Rows from block 5 of a small sound classifier, named by matrix and row number. Rows with one number within an expert belong to one neuron, the router's apart. Each number is 200 + 20 x the weight over its row's rms, rounded and kept within 0 to 999. All counts start at 0.
Before each expert's rows are labels from the 100 clips, of 14848, where the router gives the expert most weight on average: "top examples" is what is common among them. Only what is clearly more common there than usual is listed. The data: acted Russian speech (Dusha). In brackets: how many of the 100.
# router: router (model.blocks.5.mlp.router.weight, 8x192, trained with AdamW), inputs 96-191
# up: expert up (model.blocks.5.mlp.up, 8x96x192), inputs 96-191
# down: expert down (model.blocks.5.mlp.down, 8x192x96, transposed), outputs 96-191

# expert 0
top examples: emotion: sad (100)
router.0,198,223,200,238,175,214,212,176,215,160,196,177,202,176,223,181,205,166,176,199,212,187,176,229,214,189,203,205,218,215,186,207,206,221,214,218,221,200,219,201,165,191,212,225,210,228,195,154,208,199,188,190,214,224,197,218,212,228,189,197,217,195,218,198,174,193,181,219,186,229,183,221,198,205,163,201,225,238,203,233,171,164,203,194,178,211,177,196,191,204,230,199,203,163,243,248
up.0,196,208,149,176,221,200,202,209,220,144,188,226,194,221,212,221,180,219,214,211,212,211,180,210,169,174,217,199,215,205,169,202,184,190,187,231,225,189,194,203,201,197,237,205,202,211,239,221,198,191,213,202,189,182,206,237,199,182,180,215,192,166,152,201,195,198,198,214,223,207,217,233,206,194,175,203,203,225,224,219,161,213,196,180,172,192,197,225,207,187,180,189,221,207,226,210
down.0,234,223,191,208,219,204,200,200,212,168,170,177,196,209,193,237,194,198,153,206,230,190,200,186,220,210,192,195,181,199,214,205,205,222,233,221,245,200,185,201,173,230,220,171,163,191,230,219,207,234,236,200,194,197,182,203,218,202,254,172,187,176,199,188,209,230,233,201,185,204,176,184,189,203,185,206,194,216,214,214,222,182,182,201,200,183,217,207,196,193,191,169,142,181,179,203
up.1,176,229,245,197,190,188,196,187,218,221,221,200,184,233,190,197,185,215,170,219,221,179,220,205,182,190,223,209,183,217,202,189,213,184,212,202,200,208,210,213,220,185,232,223,209,185,220,203,194,174,189,192,202,185,186,196,230,173,197,192,208,224,222,210,195,175,191,217,196,180,168,211,199,174,221,177,236,221,161,197,184,167,212,158,213,201,225,202,215,233,194,186,220,177,191,163
down.1,197,209,191,192,239,197,216,233,182,221,184,206,189,201,211,195,227,211,226,194,146,198,194,197,190,228,197,185,199,163,223,205,220,189,204,191,180,205,237,198,184,191,202,198,194,196,212,187,193,193,192,200,184,179,221,217,194,207,197,180,182,207,235,187,201,201,195,191,214,206,205,212,164,187,223,207,210,246,194,206,208,215,210,205,187,222,207,151,211,210,205,236,182,230,197,245
up.2,193,204,219,175,175,213,177,187,222,168,209,203,191,206,226,208,195,195,206,166,228,244,173,214,226,207,186,239,194,212,188,199,230,208,171,184,180,199,218,205,213,207,180,211,180,206,183,195,189,198,194,215,208,212,202,209,230,180,197,198,180,181,179,169,170,190,213,200,163,203,171,184,168,217,205,177,201,221,183,197,231,168,228,169,198,180,152,198,243,233,198,258,190,176,200,206
down.2,221,218,193,184,191,212,181,213,211,228,227,213,208,192,204,195,228,179,237,216,192,179,206,220,215,230,223,191,198,241,177,217,204,176,215,224,213,186,206,203,187,184,191,223,214,175,209,204,229,197,212,235,189,207,215,174,164,189,206,211,213,203,210,223,209,214,207,222,244,226,196,190,243,180,221,244,169,168,202,202,181,240,169,229,215,231,176,172,173,196,180,184,217,231,175,200
up.3,209,202,193,200,197,186,231,244,183,196,183,214,198,231,190,202,226,203,233,173,223,164,185,179,224,186,199,220,213,258,225,196,168,194,168,220,216,209,191,181,197,191,205,202,208,183,215,200,213,205,189,206,169,208,217,216,197,174,174,198,234,207,209,170,179,196,237,196,194,191,190,213,193,185,192,175,217,219,223,203,199,204,211,198,128,215,212,243,204,208,183,204,215,192,200,217
down.3,201,211,173,208,186,205,171,220,164,211,218,190,203,181,206,233,194,187,213,168,199,190,189,202,180,230,218,205,189,195,226,193,239,193,176,203,204,194,172,192,214,232,168,186,190,197,210,209,253,206,223,188,191,198,234,167,231,208,234,207,230,185,161,218,193,171,193,179,214,194,189,161,153,224,199,196,174,193,203,178,207,193,236,233,199,203,202,169,203,178,198,195,185,178,233,228
up.4,210,185,207,222,204,196,163,206,224,205,207,215,190,196,197,196,213,160,227,247,188,184,210,210,207,213,202,181,216,205,181,211,215,221,243,208,221,155,227,201,195,174,206,181,185,188,193,178,192,216,155,221,201,202,197,205,194,195,182,208,180,204,209,177,177,185,152,198,183,227,185,217,237,184,181,195,235,229,204,218,157,220,221,172,201,231,196,187,196,227,195,228,193,227,165,197
down.4,211,196,178,185,181,231,202,206,239,211,195,195,221,185,205,198,200,207,189,230,215,179,201,222,206,198,201,206,201,226,166,211,211,208,206,200,228,181,245,193,180,196,186,191,219,215,184,230,199,195,167,184,205,211,189,200,231,196,229,180,186,210,204,210,195,180,189,220,207,193,195,217,190,168,178,217,209,230,187,216,151,229,205,193,209,269,177,186,215,241,236,180,190,182,215,188
up.5,189,179,208,182,201,186,193,234,181,167,206,215,203,212,214,236,228,199,221,168,227,184,240,212,200,207,180,188,218,205,201,190,200,172,194,222,197,236,227,165,198,212,184,191,171,202,196,207,176,228,171,220,193,161,209,179,215,213,193,206,179,213,174,180,200,171,199,203,201,203,196,174,172,200,234,191,212,194,209,226,180,217,186,194,203,175,215,197,168,204,163,208,200,218,203,196
down.5,189,211,218,228,222,207,203,206,205,247,203,202,207,201,216,225,173,206,216,216,230,227,202,247,236,205,204,228,207,203,209,202,225,189,214,193,185,203,183,191,188,203,197,213,204,199,178,187,224,168,166,231,174,182,212,181,179,205,185,184,186,172,186,195,176,227,172,175,167,204,182,199,202,171,192,185,211,196,211,205,217,220,192,179,194,224,188,178,223,169,219,202,196,220,202,229
up.6,181,209,231,223,192,197,240,197,162,197,168,208,188,205,226,209,184,202,206,175,245,202,213,235,163,180,178,178,196,192,192,207,205,202,242,174,193,213,198,201,167,192,229,177,183,178,197,226,200,197,186,195,191,202,187,220,224,192,214,204,162,185,202,171,187,165,216,235,173,182,190,213,202,184,173,207,185,162,167,207,232,206,207,227,164,182,179,204,193,249,198,213,208,214,181,180
down.6,192,208,206,181,206,195,191,210,205,221,224,218,202,195,236,216,182,179,194,258,197,193,222,178,189,173,222,199,184,222,206,239,229,171,195,190,202,202,224,200,193,195,163,216,225,215,191,176,184,183,212,242,194,203,167,186,191,185,178,185,183,219,201,211,170,192,211,177,224,209,200,176,190,232,242,187,169,211,199,200,207,217,175,183,214,202,216,192,186,180,209,213,185,200,199,198
up.7,182,176,175,169,180,203,200,175,188,209,195,224,160,212,204,245,201,213,176,201,164,184,176,191,223,230,174,212,209,208,191,182,189,207,176,191,205,190,212,219,180,195,203,211,185,222,176,196,190,237,207,173,183,236,202,183,185,215,177,210,169,212,242,209,213,183,195,204,235,210,197,205,172,214,189,155,209,194,223,210,190,155,184,190,196,190,244,201,213,199,213,173,197,232,188,204
down.7,176,202,193,199,235,212,195,192,178,207,189,210,180,216,192,175,201,210,200,153,195,214,190,215,177,183,232,200,179,189,221,222,221,173,207,235,202,170,185,225,188,163,197,190,198,215,195,200,227,186,200,191,179,206,174,209,213,192,163,216,230,221,186,226,178,193,213,197,196,218,211,222,222,156,166,190,199,198,214,232,184,205,186,223,176,196,188,198,184,210,242,174,192,233,179,179

# expert 7
top examples: emotion: neutral (82)
router.7,208,195,160,198,200,218,194,221,191,204,205,189,200,212,206,233,236,172,209,193,189,169,203,206,161,193,210,206,207,170,184,204,224,186,204,213,231,171,214,224,173,160,200,175,190,219,220,188,235,166,185,215,214,198,216,193,171,199,228,178,217,189,183,160,177,243,203,213,215,211,218,206,231,167,217,205,182,239,225,186,207,202,200,213,218,209,219,207,190,218,226,178,219,222,199,231
up.0,210,195,258,168,208,176,203,223,193,211,185,232,202,218,183,196,209,228,203,249,187,199,201,194,208,227,191,174,212,171,191,218,225,215,242,215,197,218,183,198,224,213,202,223,179,222,218,215,183,194,201,186,173,198,180,174,192,181,205,244,189,204,159,239,206,221,166,185,221,206,186,204,169,194,190,215,239,179,206,207,191,193,198,192,204,158,205,214,184,202,223,216,148,222,201,209
down.0,200,179,254,187,190,165,187,185,168,198,195,202,222,198,170,190,222,195,168,197,207,216,189,223,182,205,185,218,204,188,213,214,192,193,200,198,188,198,181,218,212,198,171,209,234,204,172,230,198,185,222,171,201,224,173,171,210,216,214,226,139,214,198,192,190,164,206,184,210,196,187,169,223,196,192,185,211,183,179,224,173,172,207,206,224,245,207,182,186,182,195,209,182,190,149,190
up.1,211,195,221,185,203,197,210,219,195,233,163,188,188,214,218,206,184,202,186,176,188,219,196,194,225,196,213,183,172,215,204,243,181,167,159,192,204,207,195,210,206,221,192,212,184,233,210,197,229,175,192,216,183,191,195,174,231,241,203,188,211,198,161,228,161,236,192,224,187,199,180,199,190,204,207,195,203,211,192,169,213,198,173,204,179,195,188,210,173,184,228,202,192,204,206,205
down.1,189,208,223,158,213,211,240,163,205,179,205,206,203,194,203,178,156,219,220,220,196,204,190,202,169,207,192,183,213,177,160,192,211,224,210,181,176,182,228,203,210,197,199,200,200,181,199,204,185,200,156,227,236,189,236,201,174,185,231,204,179,201,191,200,162,183,199,210,223,199,186,217,212,200,194,189,208,193,189,210,152,220,224,179,176,187,203,172,223,196,204,234,186,162,202,203
up.2,209,222,189,187,230,228,195,201,196,185,201,186,223,178,170,181,202,175,158,195,211,197,214,194,191,210,238,168,199,228,231,196,220,228,186,174,224,191,182,224,196,203,209,198,191,170,211,226,209,210,203,189,210,231,230,194,213,168,193,213,209,232,239,212,232,191,195,186,235,171,216,158,211,142,232,216,215,188,200,189,198,228,253,187,209,196,182,237,196,210,205,214,216,224,170,179
down.2,245,238,225,207,228,204,164,174,227,197,176,206,215,207,223,201,198,195,195,227,214,178,204,187,211,202,209,212,191,203,173,201,209,189,165,192,193,201,184,216,187,193,220,234,164,189,207,159,202,223,172,224,238,194,193,169,189,169,231,196,220,238,187,191,212,220,172,208,220,170,192,180,189,256,213,201,199,194,206,200,205,202,209,197,199,178,196,172,202,208,202,159,174,185,207,191
up.3,191,207,229,206,223,187,220,179,215,210,213,196,183,191,203,185,180,193,233,218,208,216,214,219,206,216,234,221,231,202,199,209,220,218,214,222,173,201,193,209,223,216,195,240,249,215,173,202,180,200,227,211,187,207,191,198,208,207,211,188,195,157,204,182,188,195,192,173,155,232,201,253,168,218,203,161,196,178,187,223,176,189,196,224,180,181,179,243,201,209,193,209,224,186,205,233
down.3,163,209,211,191,217,216,198,183,199,162,187,212,209,222,229,187,212,204,192,219,249,211,199,218,224,213,210,231,226,188,201,222,179,186,198,213,225,210,177,200,194,181,199,158,173,199,188,226,157,196,171,179,203,213,162,210,192,162,168,198,206,208,200,201,191,195,206,228,192,187,214,212,176,231,185,210,209,209,207,184,193,190,190,188,192,174,201,169,214,231,193,207,216,184,224,204
up.4,180,198,206,218,184,213,182,203,199,208,207,180,199,200,191,222,216,171,184,231,224,197,238,220,173,217,239,195,207,208,227,225,186,223,183,191,192,236,187,222,197,225,161,234,179,195,235,237,192,211,179,178,207,219,202,197,203,185,176,150,218,216,188,210,262,240,195,172,141,194,212,162,194,187,213,181,199,187,202,199,209,189,205,198,203,167,206,215,235,189,208,183,205,170,186,193
down.4,177,226,191,205,187,210,174,187,228,189,201,197,171,201,173,203,191,176,172,141,246,178,230,192,234,191,176,187,168,222,160,197,190,208,219,197,208,194,192,200,201,177,183,220,223,189,202,198,224,174,189,217,200,187,166,148,198,207,221,220,216,211,171,179,219,212,232,179,214,209,208,179,192,224,181,198,217,231,199,192,220,219,218,166,200,193,180,185,183,227,183,216,179,188,215,192
up.5,214,188,180,221,188,224,204,228,219,170,177,218,252,234,212,183,186,172,203,207,199,202,196,188,194,195,229,203,221,216,216,186,208,224,201,196,190,176,213,197,168,183,226,206,213,191,209,173,191,162,209,215,194,190,231,221,236,233,197,181,216,170,205,202,211,190,219,183,179,182,185,202,188,213,194,220,190,177,207,211,181,169,219,200,222,215,218,196,181,205,204,187,213,205,207,186
down.5,187,196,208,200,161,187,211,206,167,166,187,205,213,167,163,212,172,185,212,184,203,207,211,225,200,177,204,193,181,205,205,208,170,247,213,232,178,169,223,192,244,180,207,186,207,210,237,200,219,204,223,172,205,172,195,221,215,179,207,154,193,187,209,215,192,203,184,241,214,190,174,208,202,193,216,166,216,162,176,221,209,224,208,190,232,152,228,187,160,221,184,195,211,180,188,250
up.6,198,224,205,218,234,194,213,233,201,197,203,203,176,194,186,210,221,184,209,232,212,182,198,220,167,215,161,184,206,204,178,168,205,212,177,199,196,180,215,203,188,174,224,176,187,178,210,169,178,186,194,218,170,198,234,172,218,210,195,214,201,186,187,183,203,211,185,198,200,212,170,191,151,245,206,176,204,230,178,156,199,182,177,222,212,188,208,205,197,194,191,178,200,175,222,194
down.6,195,201,216,204,181,227,171,206,207,194,222,197,203,199,195,179,174,222,209,209,186,189,204,214,212,174,210,169,214,190,175,172,206,211,213,191,239,205,177,182,191,199,182,177,196,194,181,203,212,198,200,271,233,184,187,219,191,163,188,214,183,179,215,206,238,224,176,189,198,201,181,207,210,207,184,219,231,181,195,174,164,201,211,164,231,193,209,234,230,204,189,168,186,188,190,196
up.7,192,209,160,219,229,156,222,203,224,199,187,197,191,215,189,230,203,188,209,177,202,188,189,191,198,187,206,181,211,219,200,186,158,171,160,181,187,169,184,215,221,215,157,204,197,217,184,222,214,235,202,196,164,191,200,222,180,199,194,209,223,213,215,205,213,190,202,159,188,151,182,216,171,170,173,181,219,190,256,210,191,148,184,186,202,218,210,155,195,205,209,174,210,174,196,177
down.7,201,202,196,214,177,203,217,213,191,211,224,216,217,218,183,202,185,221,146,198,191,159,216,205,215,218,185,200,246,187,233,201,210,196,174,191,219,214,173,209,210,195,209,195,232,203,210,197,216,183,193,204,224,204,214,169,203,211,241,201,219,189,189,196,203,162,177,249,234,257,192,213,208,209,163,207,200,189,185,207,196,205,193,198,166,203,218,201,202,227,177,238,202,200,216,205

# expert 4
top examples: emotion: neutral (71)
router.4,223,225,184,216,222,222,187,229,180,220,187,162,212,201,186,216,212,198,200,211,174,179,197,216,225,185,210,223,217,166,186,208,226,193,195,212,201,195,203,202,182,176,197,201,237,186,191,211,237,200,196,206,221,193,216,218,177,179,236,194,222,234,202,179,226,214,216,217,228,212,220,201,234,194,183,205,206,229,226,196,175,202,171,223,212,227,201,213,232,233,229,181,211,235,198,211
up.0,203,203,193,173,163,211,168,227,197,192,207,201,186,204,187,215,221,214,190,203,167,224,195,141,180,174,201,181,211,189,183,217,207,179,160,232,201,188,160,182,208,207,188,208,203,180,203,235,189,202,208,216,243,183,210,186,203,165,207,170,199,180,217,171,173,182,180,182,204,208,227,189,225,207,213,265,214,182,210,167,210,193,179,199,218,225,219,188,235,193,202,209,220,224,187,174
down.0,191,190,189,233,213,191,200,186,204,227,193,149,219,228,201,198,197,204,205,167,190,197,191,225,211,257,208,172,220,209,197,190,218,197,229,190,226,212,196,224,173,172,195,182,170,210,226,185,206,229,202,200,244,169,193,215,218,209,208,207,191,184,187,223,201,207,197,220,198,200,170,213,167,210,217,185,176,207,188,199,215,194,201,223,192,205,199,246,173,217,202,207,185,171,190,192
up.1,189,187,210,242,185,209,175,185,175,212,218,220,189,195,184,179,176,179,166,218,209,227,218,206,193,195,185,160,204,175,198,193,212,182,194,222,160,176,165,216,203,213,181,179,181,227,200,204,179,209,200,200,182,202,199,208,174,203,218,219,172,209,188,186,227,226,202,157,217,182,210,167,227,180,255,203,191,222,237,178,209,189,179,182,202,183,218,179,212,199,185,171,198,164,180,180
down.1,227,167,219,222,218,189,219,179,208,209,186,223,193,149,175,243,203,187,224,226,213,177,184,205,188,192,170,183,189,186,209,220,227,170,153,197,181,209,196,199,209,179,185,207,202,195,187,211,210,220,226,206,217,206,189,202,207,226,180,223,190,205,210,227,167,212,202,225,198,197,222,219,221,228,183,182,198,168,210,182,165,227,215,215,176,218,183,192,162,213,236,224,235,180,204,187
up.2,188,186,189,181,198,183,209,202,217,213,167,212,198,172,218,187,224,187,235,173,199,210,214,189,219,181,142,226,212,173,206,220,230,181,191,191,178,191,245,213,197,202,201,177,218,195,169,226,168,207,203,195,193,202,195,184,223,225,172,187,200,210,169,202,198,188,166,170,184,214,191,210,210,205,208,189,219,212,198,228,202,225,170,217,186,210,206,215,209,221,160,192,172,202,217,236
down.2,183,183,217,218,222,191,164,182,209,153,202,194,186,192,216,224,236,196,166,184,191,200,171,211,192,214,204,236,181,184,208,196,185,164,216,206,198,217,187,159,184,238,154,199,195,175,193,191,203,205,230,191,202,209,191,147,200,207,223,202,202,201,162,202,231,224,197,214,216,227,179,225,167,209,198,173,198,226,188,195,159,213,182,187,184,172,196,168,198,188,222,192,212,211,193,241
up.3,195,207,188,190,189,188,210,185,195,170,178,196,209,209,218,209,228,176,209,177,185,195,218,191,175,170,200,215,200,221,216,231,205,172,226,173,202,193,192,164,179,179,160,185,204,214,161,189,177,189,201,223,171,179,186,175,200,198,168,202,214,222,173,165,204,209,200,186,183,167,202,203,192,173,235,196,224,191,191,198,207,183,201,185,178,182,239,203,213,192,220,216,187,183,223,272
down.3,155,220,167,204,208,209,237,230,185,189,162,203,216,210,222,228,243,173,196,187,246,201,192,206,206,186,233,226,226,176,196,218,220,195,220,213,215,233,217,214,209,196,202,182,173,204,186,184,159,245,194,186,193,217,205,170,191,197,191,207,230,208,209,195,200,198,216,243,210,213,203,187,183,176,204,180,225,198,169,221,171,207,221,192,210,222,190,168,188,214,229,198,226,226,188,194
up.4,209,191,213,204,212,180,181,172,179,221,224,237,176,224,207,187,197,179,196,171,189,190,230,216,166,191,176,183,194,205,202,209,197,220,191,204,204,194,214,215,176,188,220,206,188,200,195,161,233,213,213,198,176,190,199,198,177,192,178,193,182,203,166,229,231,203,234,184,226,174,173,238,192,206,175,169,194,185,166,188,213,162,184,198,210,189,201,184,192,189,202,206,186,213,194,174
down.4,183,183,222,197,205,197,208,209,204,191,171,215,191,194,211,209,142,223,161,183,171,215,210,192,191,221,198,180,204,204,202,198,159,169,190,197,176,188,165,215,229,204,225,212,194,172,190,185,196,244,207,198,200,174,211,162,219,172,198,210,203,209,206,247,195,222,180,199,181,223,190,210,214,165,231,255,196,188,175,232,179,205,234,216,227,221,174,191,196,184,212,220,194,188,206,193
up.5,189,202,209,178,221,215,170,193,173,208,217,208,231,186,231,238,211,212,193,200,167,206,145,174,216,175,203,203,186,196,216,192,190,210,232,184,221,186,213,217,228,225,216,217,186,226,221,213,184,197,211,206,223,235,167,203,227,195,180,180,203,175,204,189,209,201,221,173,248,211,210,196,234,184,195,201,203,190,211,206,211,192,217,187,152,190,219,260,207,181,226,193,212,198,196,197
down.5,205,181,212,214,208,186,182,193,228,209,250,213,192,194,180,178,185,213,190,211,196,212,191,185,191,188,182,192,202,233,153,239,193,210,205,222,202,199,187,182,195,177,191,237,200,164,223,186,237,239,177,228,210,200,207,188,202,255,203,222,222,193,223,160,186,217,180,186,213,167,195,166,189,181,196,196,203,205,208,210,195,195,190,182,213,179,175,202,235,202,219,216,205,183,162,190
up.6,223,189,196,223,192,181,197,186,242,254,193,229,262,199,216,209,192,184,178,202,199,196,203,195,194,209,188,187,185,217,243,181,226,195,199,225,184,189,192,180,194,236,193,231,193,208,214,158,207,221,210,238,188,197,246,195,200,179,176,217,212,230,206,180,203,225,182,224,187,225,195,214,199,211,186,207,208,223,243,216,199,186,242,205,203,189,238,200,198,186,202,193,197,182,236,210
down.6,219,212,172,185,219,217,178,211,172,203,202,209,165,197,189,229,192,190,162,222,204,220,191,182,237,196,203,217,207,208,202,210,190,180,187,206,219,217,185,201,205,201,188,185,207,224,188,226,238,203,203,171,222,227,193,233,193,173,189,229,189,180,175,204,205,195,181,204,196,193,235,190,157,231,181,205,186,212,207,185,202,203,228,217,217,201,180,184,193,191,203,187,186,216,237,235
up.7,194,233,170,190,190,207,217,186,192,213,226,198,184,184,218,176,190,184,214,191,167,197,176,199,237,209,183,223,204,181,236,196,217,191,206,179,205,186,170,174,201,190,165,189,211,205,176,203,214,197,225,193,205,225,197,238,190,172,198,224,231,189,179,204,208,208,194,180,155,219,189,197,186,200,229,171,201,175,167,189,215,205,200,205,165,215,202,179,158,218,174,207,217,234,198,213
down.7,198,197,177,197,208,206,201,171,184,197,206,165,194,208,212,202,175,209,176,189,198,202,185,226,225,196,226,225,207,202,204,219,182,217,197,220,199,185,189,225,197,249,134,212,209,195,188,180,187,205,219,223,203,215,193,172,199,227,182,191,211,193,182,240,205,211,209,210,180,205,172,195,204,208,162,179,218,199,146,218,215,235,237,139,221,162,189,189,206,202,191,164,218,233,217,212

# expert 2
top examples: emotion: neutral (99)
router.2,202,189,176,209,205,170,180,233,186,246,214,180,206,193,161,181,211,233,189,209,148,171,224,206,229,220,215,183,190,190,176,207,206,188,194,204,186,203,195,213,215,187,158,193,197,177,201,220,223,215,180,223,238,185,191,215,187,200,215,222,206,189,238,221,248,227,217,223,221,225,202,175,215,206,202,223,206,200,211,205,197,235,163,197,223,196,261,240,201,198,221,211,187,211,158,189
up.0,236,208,225,185,185,152,210,225,211,203,184,229,221,187,208,199,215,221,209,188,256,234,230,221,175,188,201,193,167,199,169,173,208,236,191,220,207,201,177,173,225,177,176,218,190,236,181,225,215,258,195,181,199,213,193,197,207,194,190,235,190,194,188,193,212,197,195,208,200,197,171,179,203,205,219,166,211,197,211,178,205,195,213,196,192,191,206,240,229,188,169,203,203,227,201,187
down.0,185,196,215,233,195,203,191,195,213,194,200,221,213,165,208,177,201,207,220,203,219,192,189,199,220,218,199,138,159,173,212,199,203,219,214,206,241,203,219,189,229,193,204,190,226,165,197,199,179,212,176,187,174,194,228,209,187,211,207,206,186,206,203,228,194,206,238,223,225,199,170,190,178,195,204,193,203,186,204,204,176,204,173,185,192,194,232,211,193,194,218,201,171,214,148,187
up.1,225,194,217,186,163,213,217,220,201,185,202,199,201,217,201,224,196,209,189,201,214,202,213,189,203,194,219,163,145,192,211,201,197,198,224,230,220,185,168,216,197,191,213,213,212,177,224,201,206,214,212,241,220,199,206,209,173,244,192,193,182,193,187,176,211,210,230,179,180,207,190,201,214,221,192,211,208,202,162,193,200,196,185,212,210,181,173,172,199,178,207,224,198,222,179,180
down.1,196,220,181,174,236,183,194,212,132,216,212,182,196,216,215,196,199,186,180,221,188,215,176,203,204,233,214,193,232,200,186,214,213,221,186,202,208,210,201,210,225,169,198,211,195,177,200,174,181,216,209,201,169,153,170,214,222,153,201,238,208,219,205,169,198,220,177,204,214,197,190,234,226,207,174,204,207,177,214,229,177,197,208,243,209,179,224,186,213,205,223,174,211,219,229,207
up.2,209,166,197,205,219,219,213,180,206,160,213,199,214,194,224,194,185,192,178,184,172,213,183,207,235,204,230,158,225,186,207,203,195,211,193,222,183,181,188,187,199,208,175,187,187,210,245,210,185,205,219,208,198,189,197,182,240,135,225,211,214,195,239,187,175,179,155,174,230,224,179,190,190,230,203,217,181,208,183,193,202,212,215,217,179,185,228,154,226,175,167,178,201,195,192,210
down.2,172,222,175,167,232,138,205,205,227,196,228,215,197,194,198,210,173,219,198,214,205,202,195,175,166,185,183,233,158,189,165,164,223,189,190,159,217,200,216,195,193,206,181,181,198,217,202,191,176,176,174,210,200,202,208,201,180,223,191,186,168,185,234,218,197,252,216,211,203,176,205,207,219,187,187,172,199,214,197,204,210,196,219,206,160,201,205,238,185,198,199,226,194,237,204,184
up.3,169,211,193,191,203,210,184,225,178,211,202,169,186,219,211,172,215,202,215,180,186,172,230,179,196,209,176,194,207,208,211,192,210,193,204,192,197,184,191,198,173,256,186,215,189,204,217,204,216,195,201,184,184,197,235,184,170,185,232,213,190,214,209,192,212,197,215,198,239,183,184,201,160,217,215,189,214,176,206,215,225,215,201,229,210,179,218,185,187,180,222,223,184,222,193,233
down.3,249,205,210,197,198,205,207,199,223,205,204,213,212,198,214,195,189,243,219,199,194,229,219,204,202,201,224,205,172,218,178,200,226,212,189,194,183,200,232,210,199,177,230,203,211,206,198,208,183,189,202,176,181,206,214,197,165,221,206,169,181,226,253,213,199,225,206,196,214,218,253,205,217,193,207,219,235,205,233,199,214,202,191,183,177,211,204,224,217,206,187,157,199,204,199,204
up.4,218,230,188,192,216,173,171,262,193,207,181,222,206,199,191,198,207,210,175,172,199,200,238,226,208,189,198,228,188,220,233,218,231,190,174,185,189,203,223,218,183,221,200,231,175,192,186,213,215,193,199,224,217,199,224,200,231,192,207,177,203,185,222,185,176,218,197,208,206,212,215,204,192,220,198,210,184,196,217,212,238,215,198,207,213,233,209,191,199,203,232,221,196,190,195,245
down.4,215,202,218,191,195,199,219,138,218,193,229,191,222,208,193,211,203,195,211,228,181,226,181,170,219,191,199,193,225,174,177,187,233,217,215,193,208,195,157,198,218,182,202,163,223,210,199,223,235,219,232,188,215,197,194,192,134,203,191,241,207,206,233,193,218,201,204,196,240,189,219,191,224,186,227,225,220,211,203,207,182,195,188,224,215,153,196,169,199,214,196,157,202,215,209,213
up.5,228,220,201,211,171,193,191,235,203,202,217,193,216,172,215,190,241,183,193,192,207,182,219,179,204,194,205,181,203,179,193,218,190,182,206,212,187,169,246,222,212,190,179,249,170,199,206,206,233,235,166,229,215,223,222,221,207,200,205,214,208,215,231,213,177,215,192,232,173,220,191,186,220,192,192,161,197,200,213,202,201,219,177,204,206,218,168,193,193,216,212,221,224,221,226,208
down.5,202,182,180,215,254,201,218,143,213,179,164,183,186,186,187,167,176,204,222,185,206,234,184,219,199,231,179,239,207,186,204,222,202,210,221,201,217,172,178,191,193,184,218,191,176,199,197,186,191,184,230,192,180,202,225,193,190,210,171,170,195,227,149,173,220,182,209,198,203,183,188,207,194,198,227,185,198,239,185,217,187,180,204,223,185,164,222,199,202,200,196,195,181,190,185,201
up.6,163,215,207,205,153,182,214,222,239,193,190,179,221,199,213,207,187,201,224,249,204,189,186,212,209,200,226,222,226,174,200,211,181,183,192,190,229,203,220,225,204,204,210,154,196,214,202,187,183,208,190,207,229,220,192,164,204,170,183,207,196,163,225,208,197,166,236,187,169,212,187,176,180,214,180,227,222,221,176,227,225,225,181,208,188,213,188,172,174,167,179,203,186,167,159,214
down.6,195,173,224,200,196,201,188,175,193,207,211,162,221,218,182,224,182,152,208,224,226,166,166,170,212,237,236,192,183,222,270,188,202,208,220,203,217,205,202,161,220,224,235,194,209,175,186,199,180,191,227,198,211,214,222,210,220,169,190,173,164,198,190,181,201,203,232,183,191,192,202,212,205,226,189,201,186,155,200,191,198,220,212,185,201,192,187,226,159,215,189,194,226,198,206,200
up.7,163,174,212,190,216,259,214,180,158,196,182,201,206,191,211,211,158,212,227,184,186,184,179,197,203,197,203,205,199,172,203,184,194,185,230,200,233,230,172,236,203,219,212,163,194,185,241,197,190,181,202,202,185,218,229,217,221,166,220,207,203,199,200,205,219,219,222,226,204,167,222,174,235,195,222,200,209,194,215,243,219,228,239,195,231,171,231,180,193,168,205,217,201,225,197,176
down.7,206,186,175,209,185,198,184,234,194,188,194,196,197,205,196,206,221,196,173,210,188,196,237,171,220,201,177,199,162,206,191,191,199,203,185,198,160,200,203,211,176,196,135,208,214,187,219,179,206,223,183,182,189,187,201,187,212,201,234,216,177,193,214,238,183,182,171,226,209,217,227,216,162,169,195,207,176,203,202,173,188,168,192,170,217,214,182,224,180,214,247,197,192,167,205,211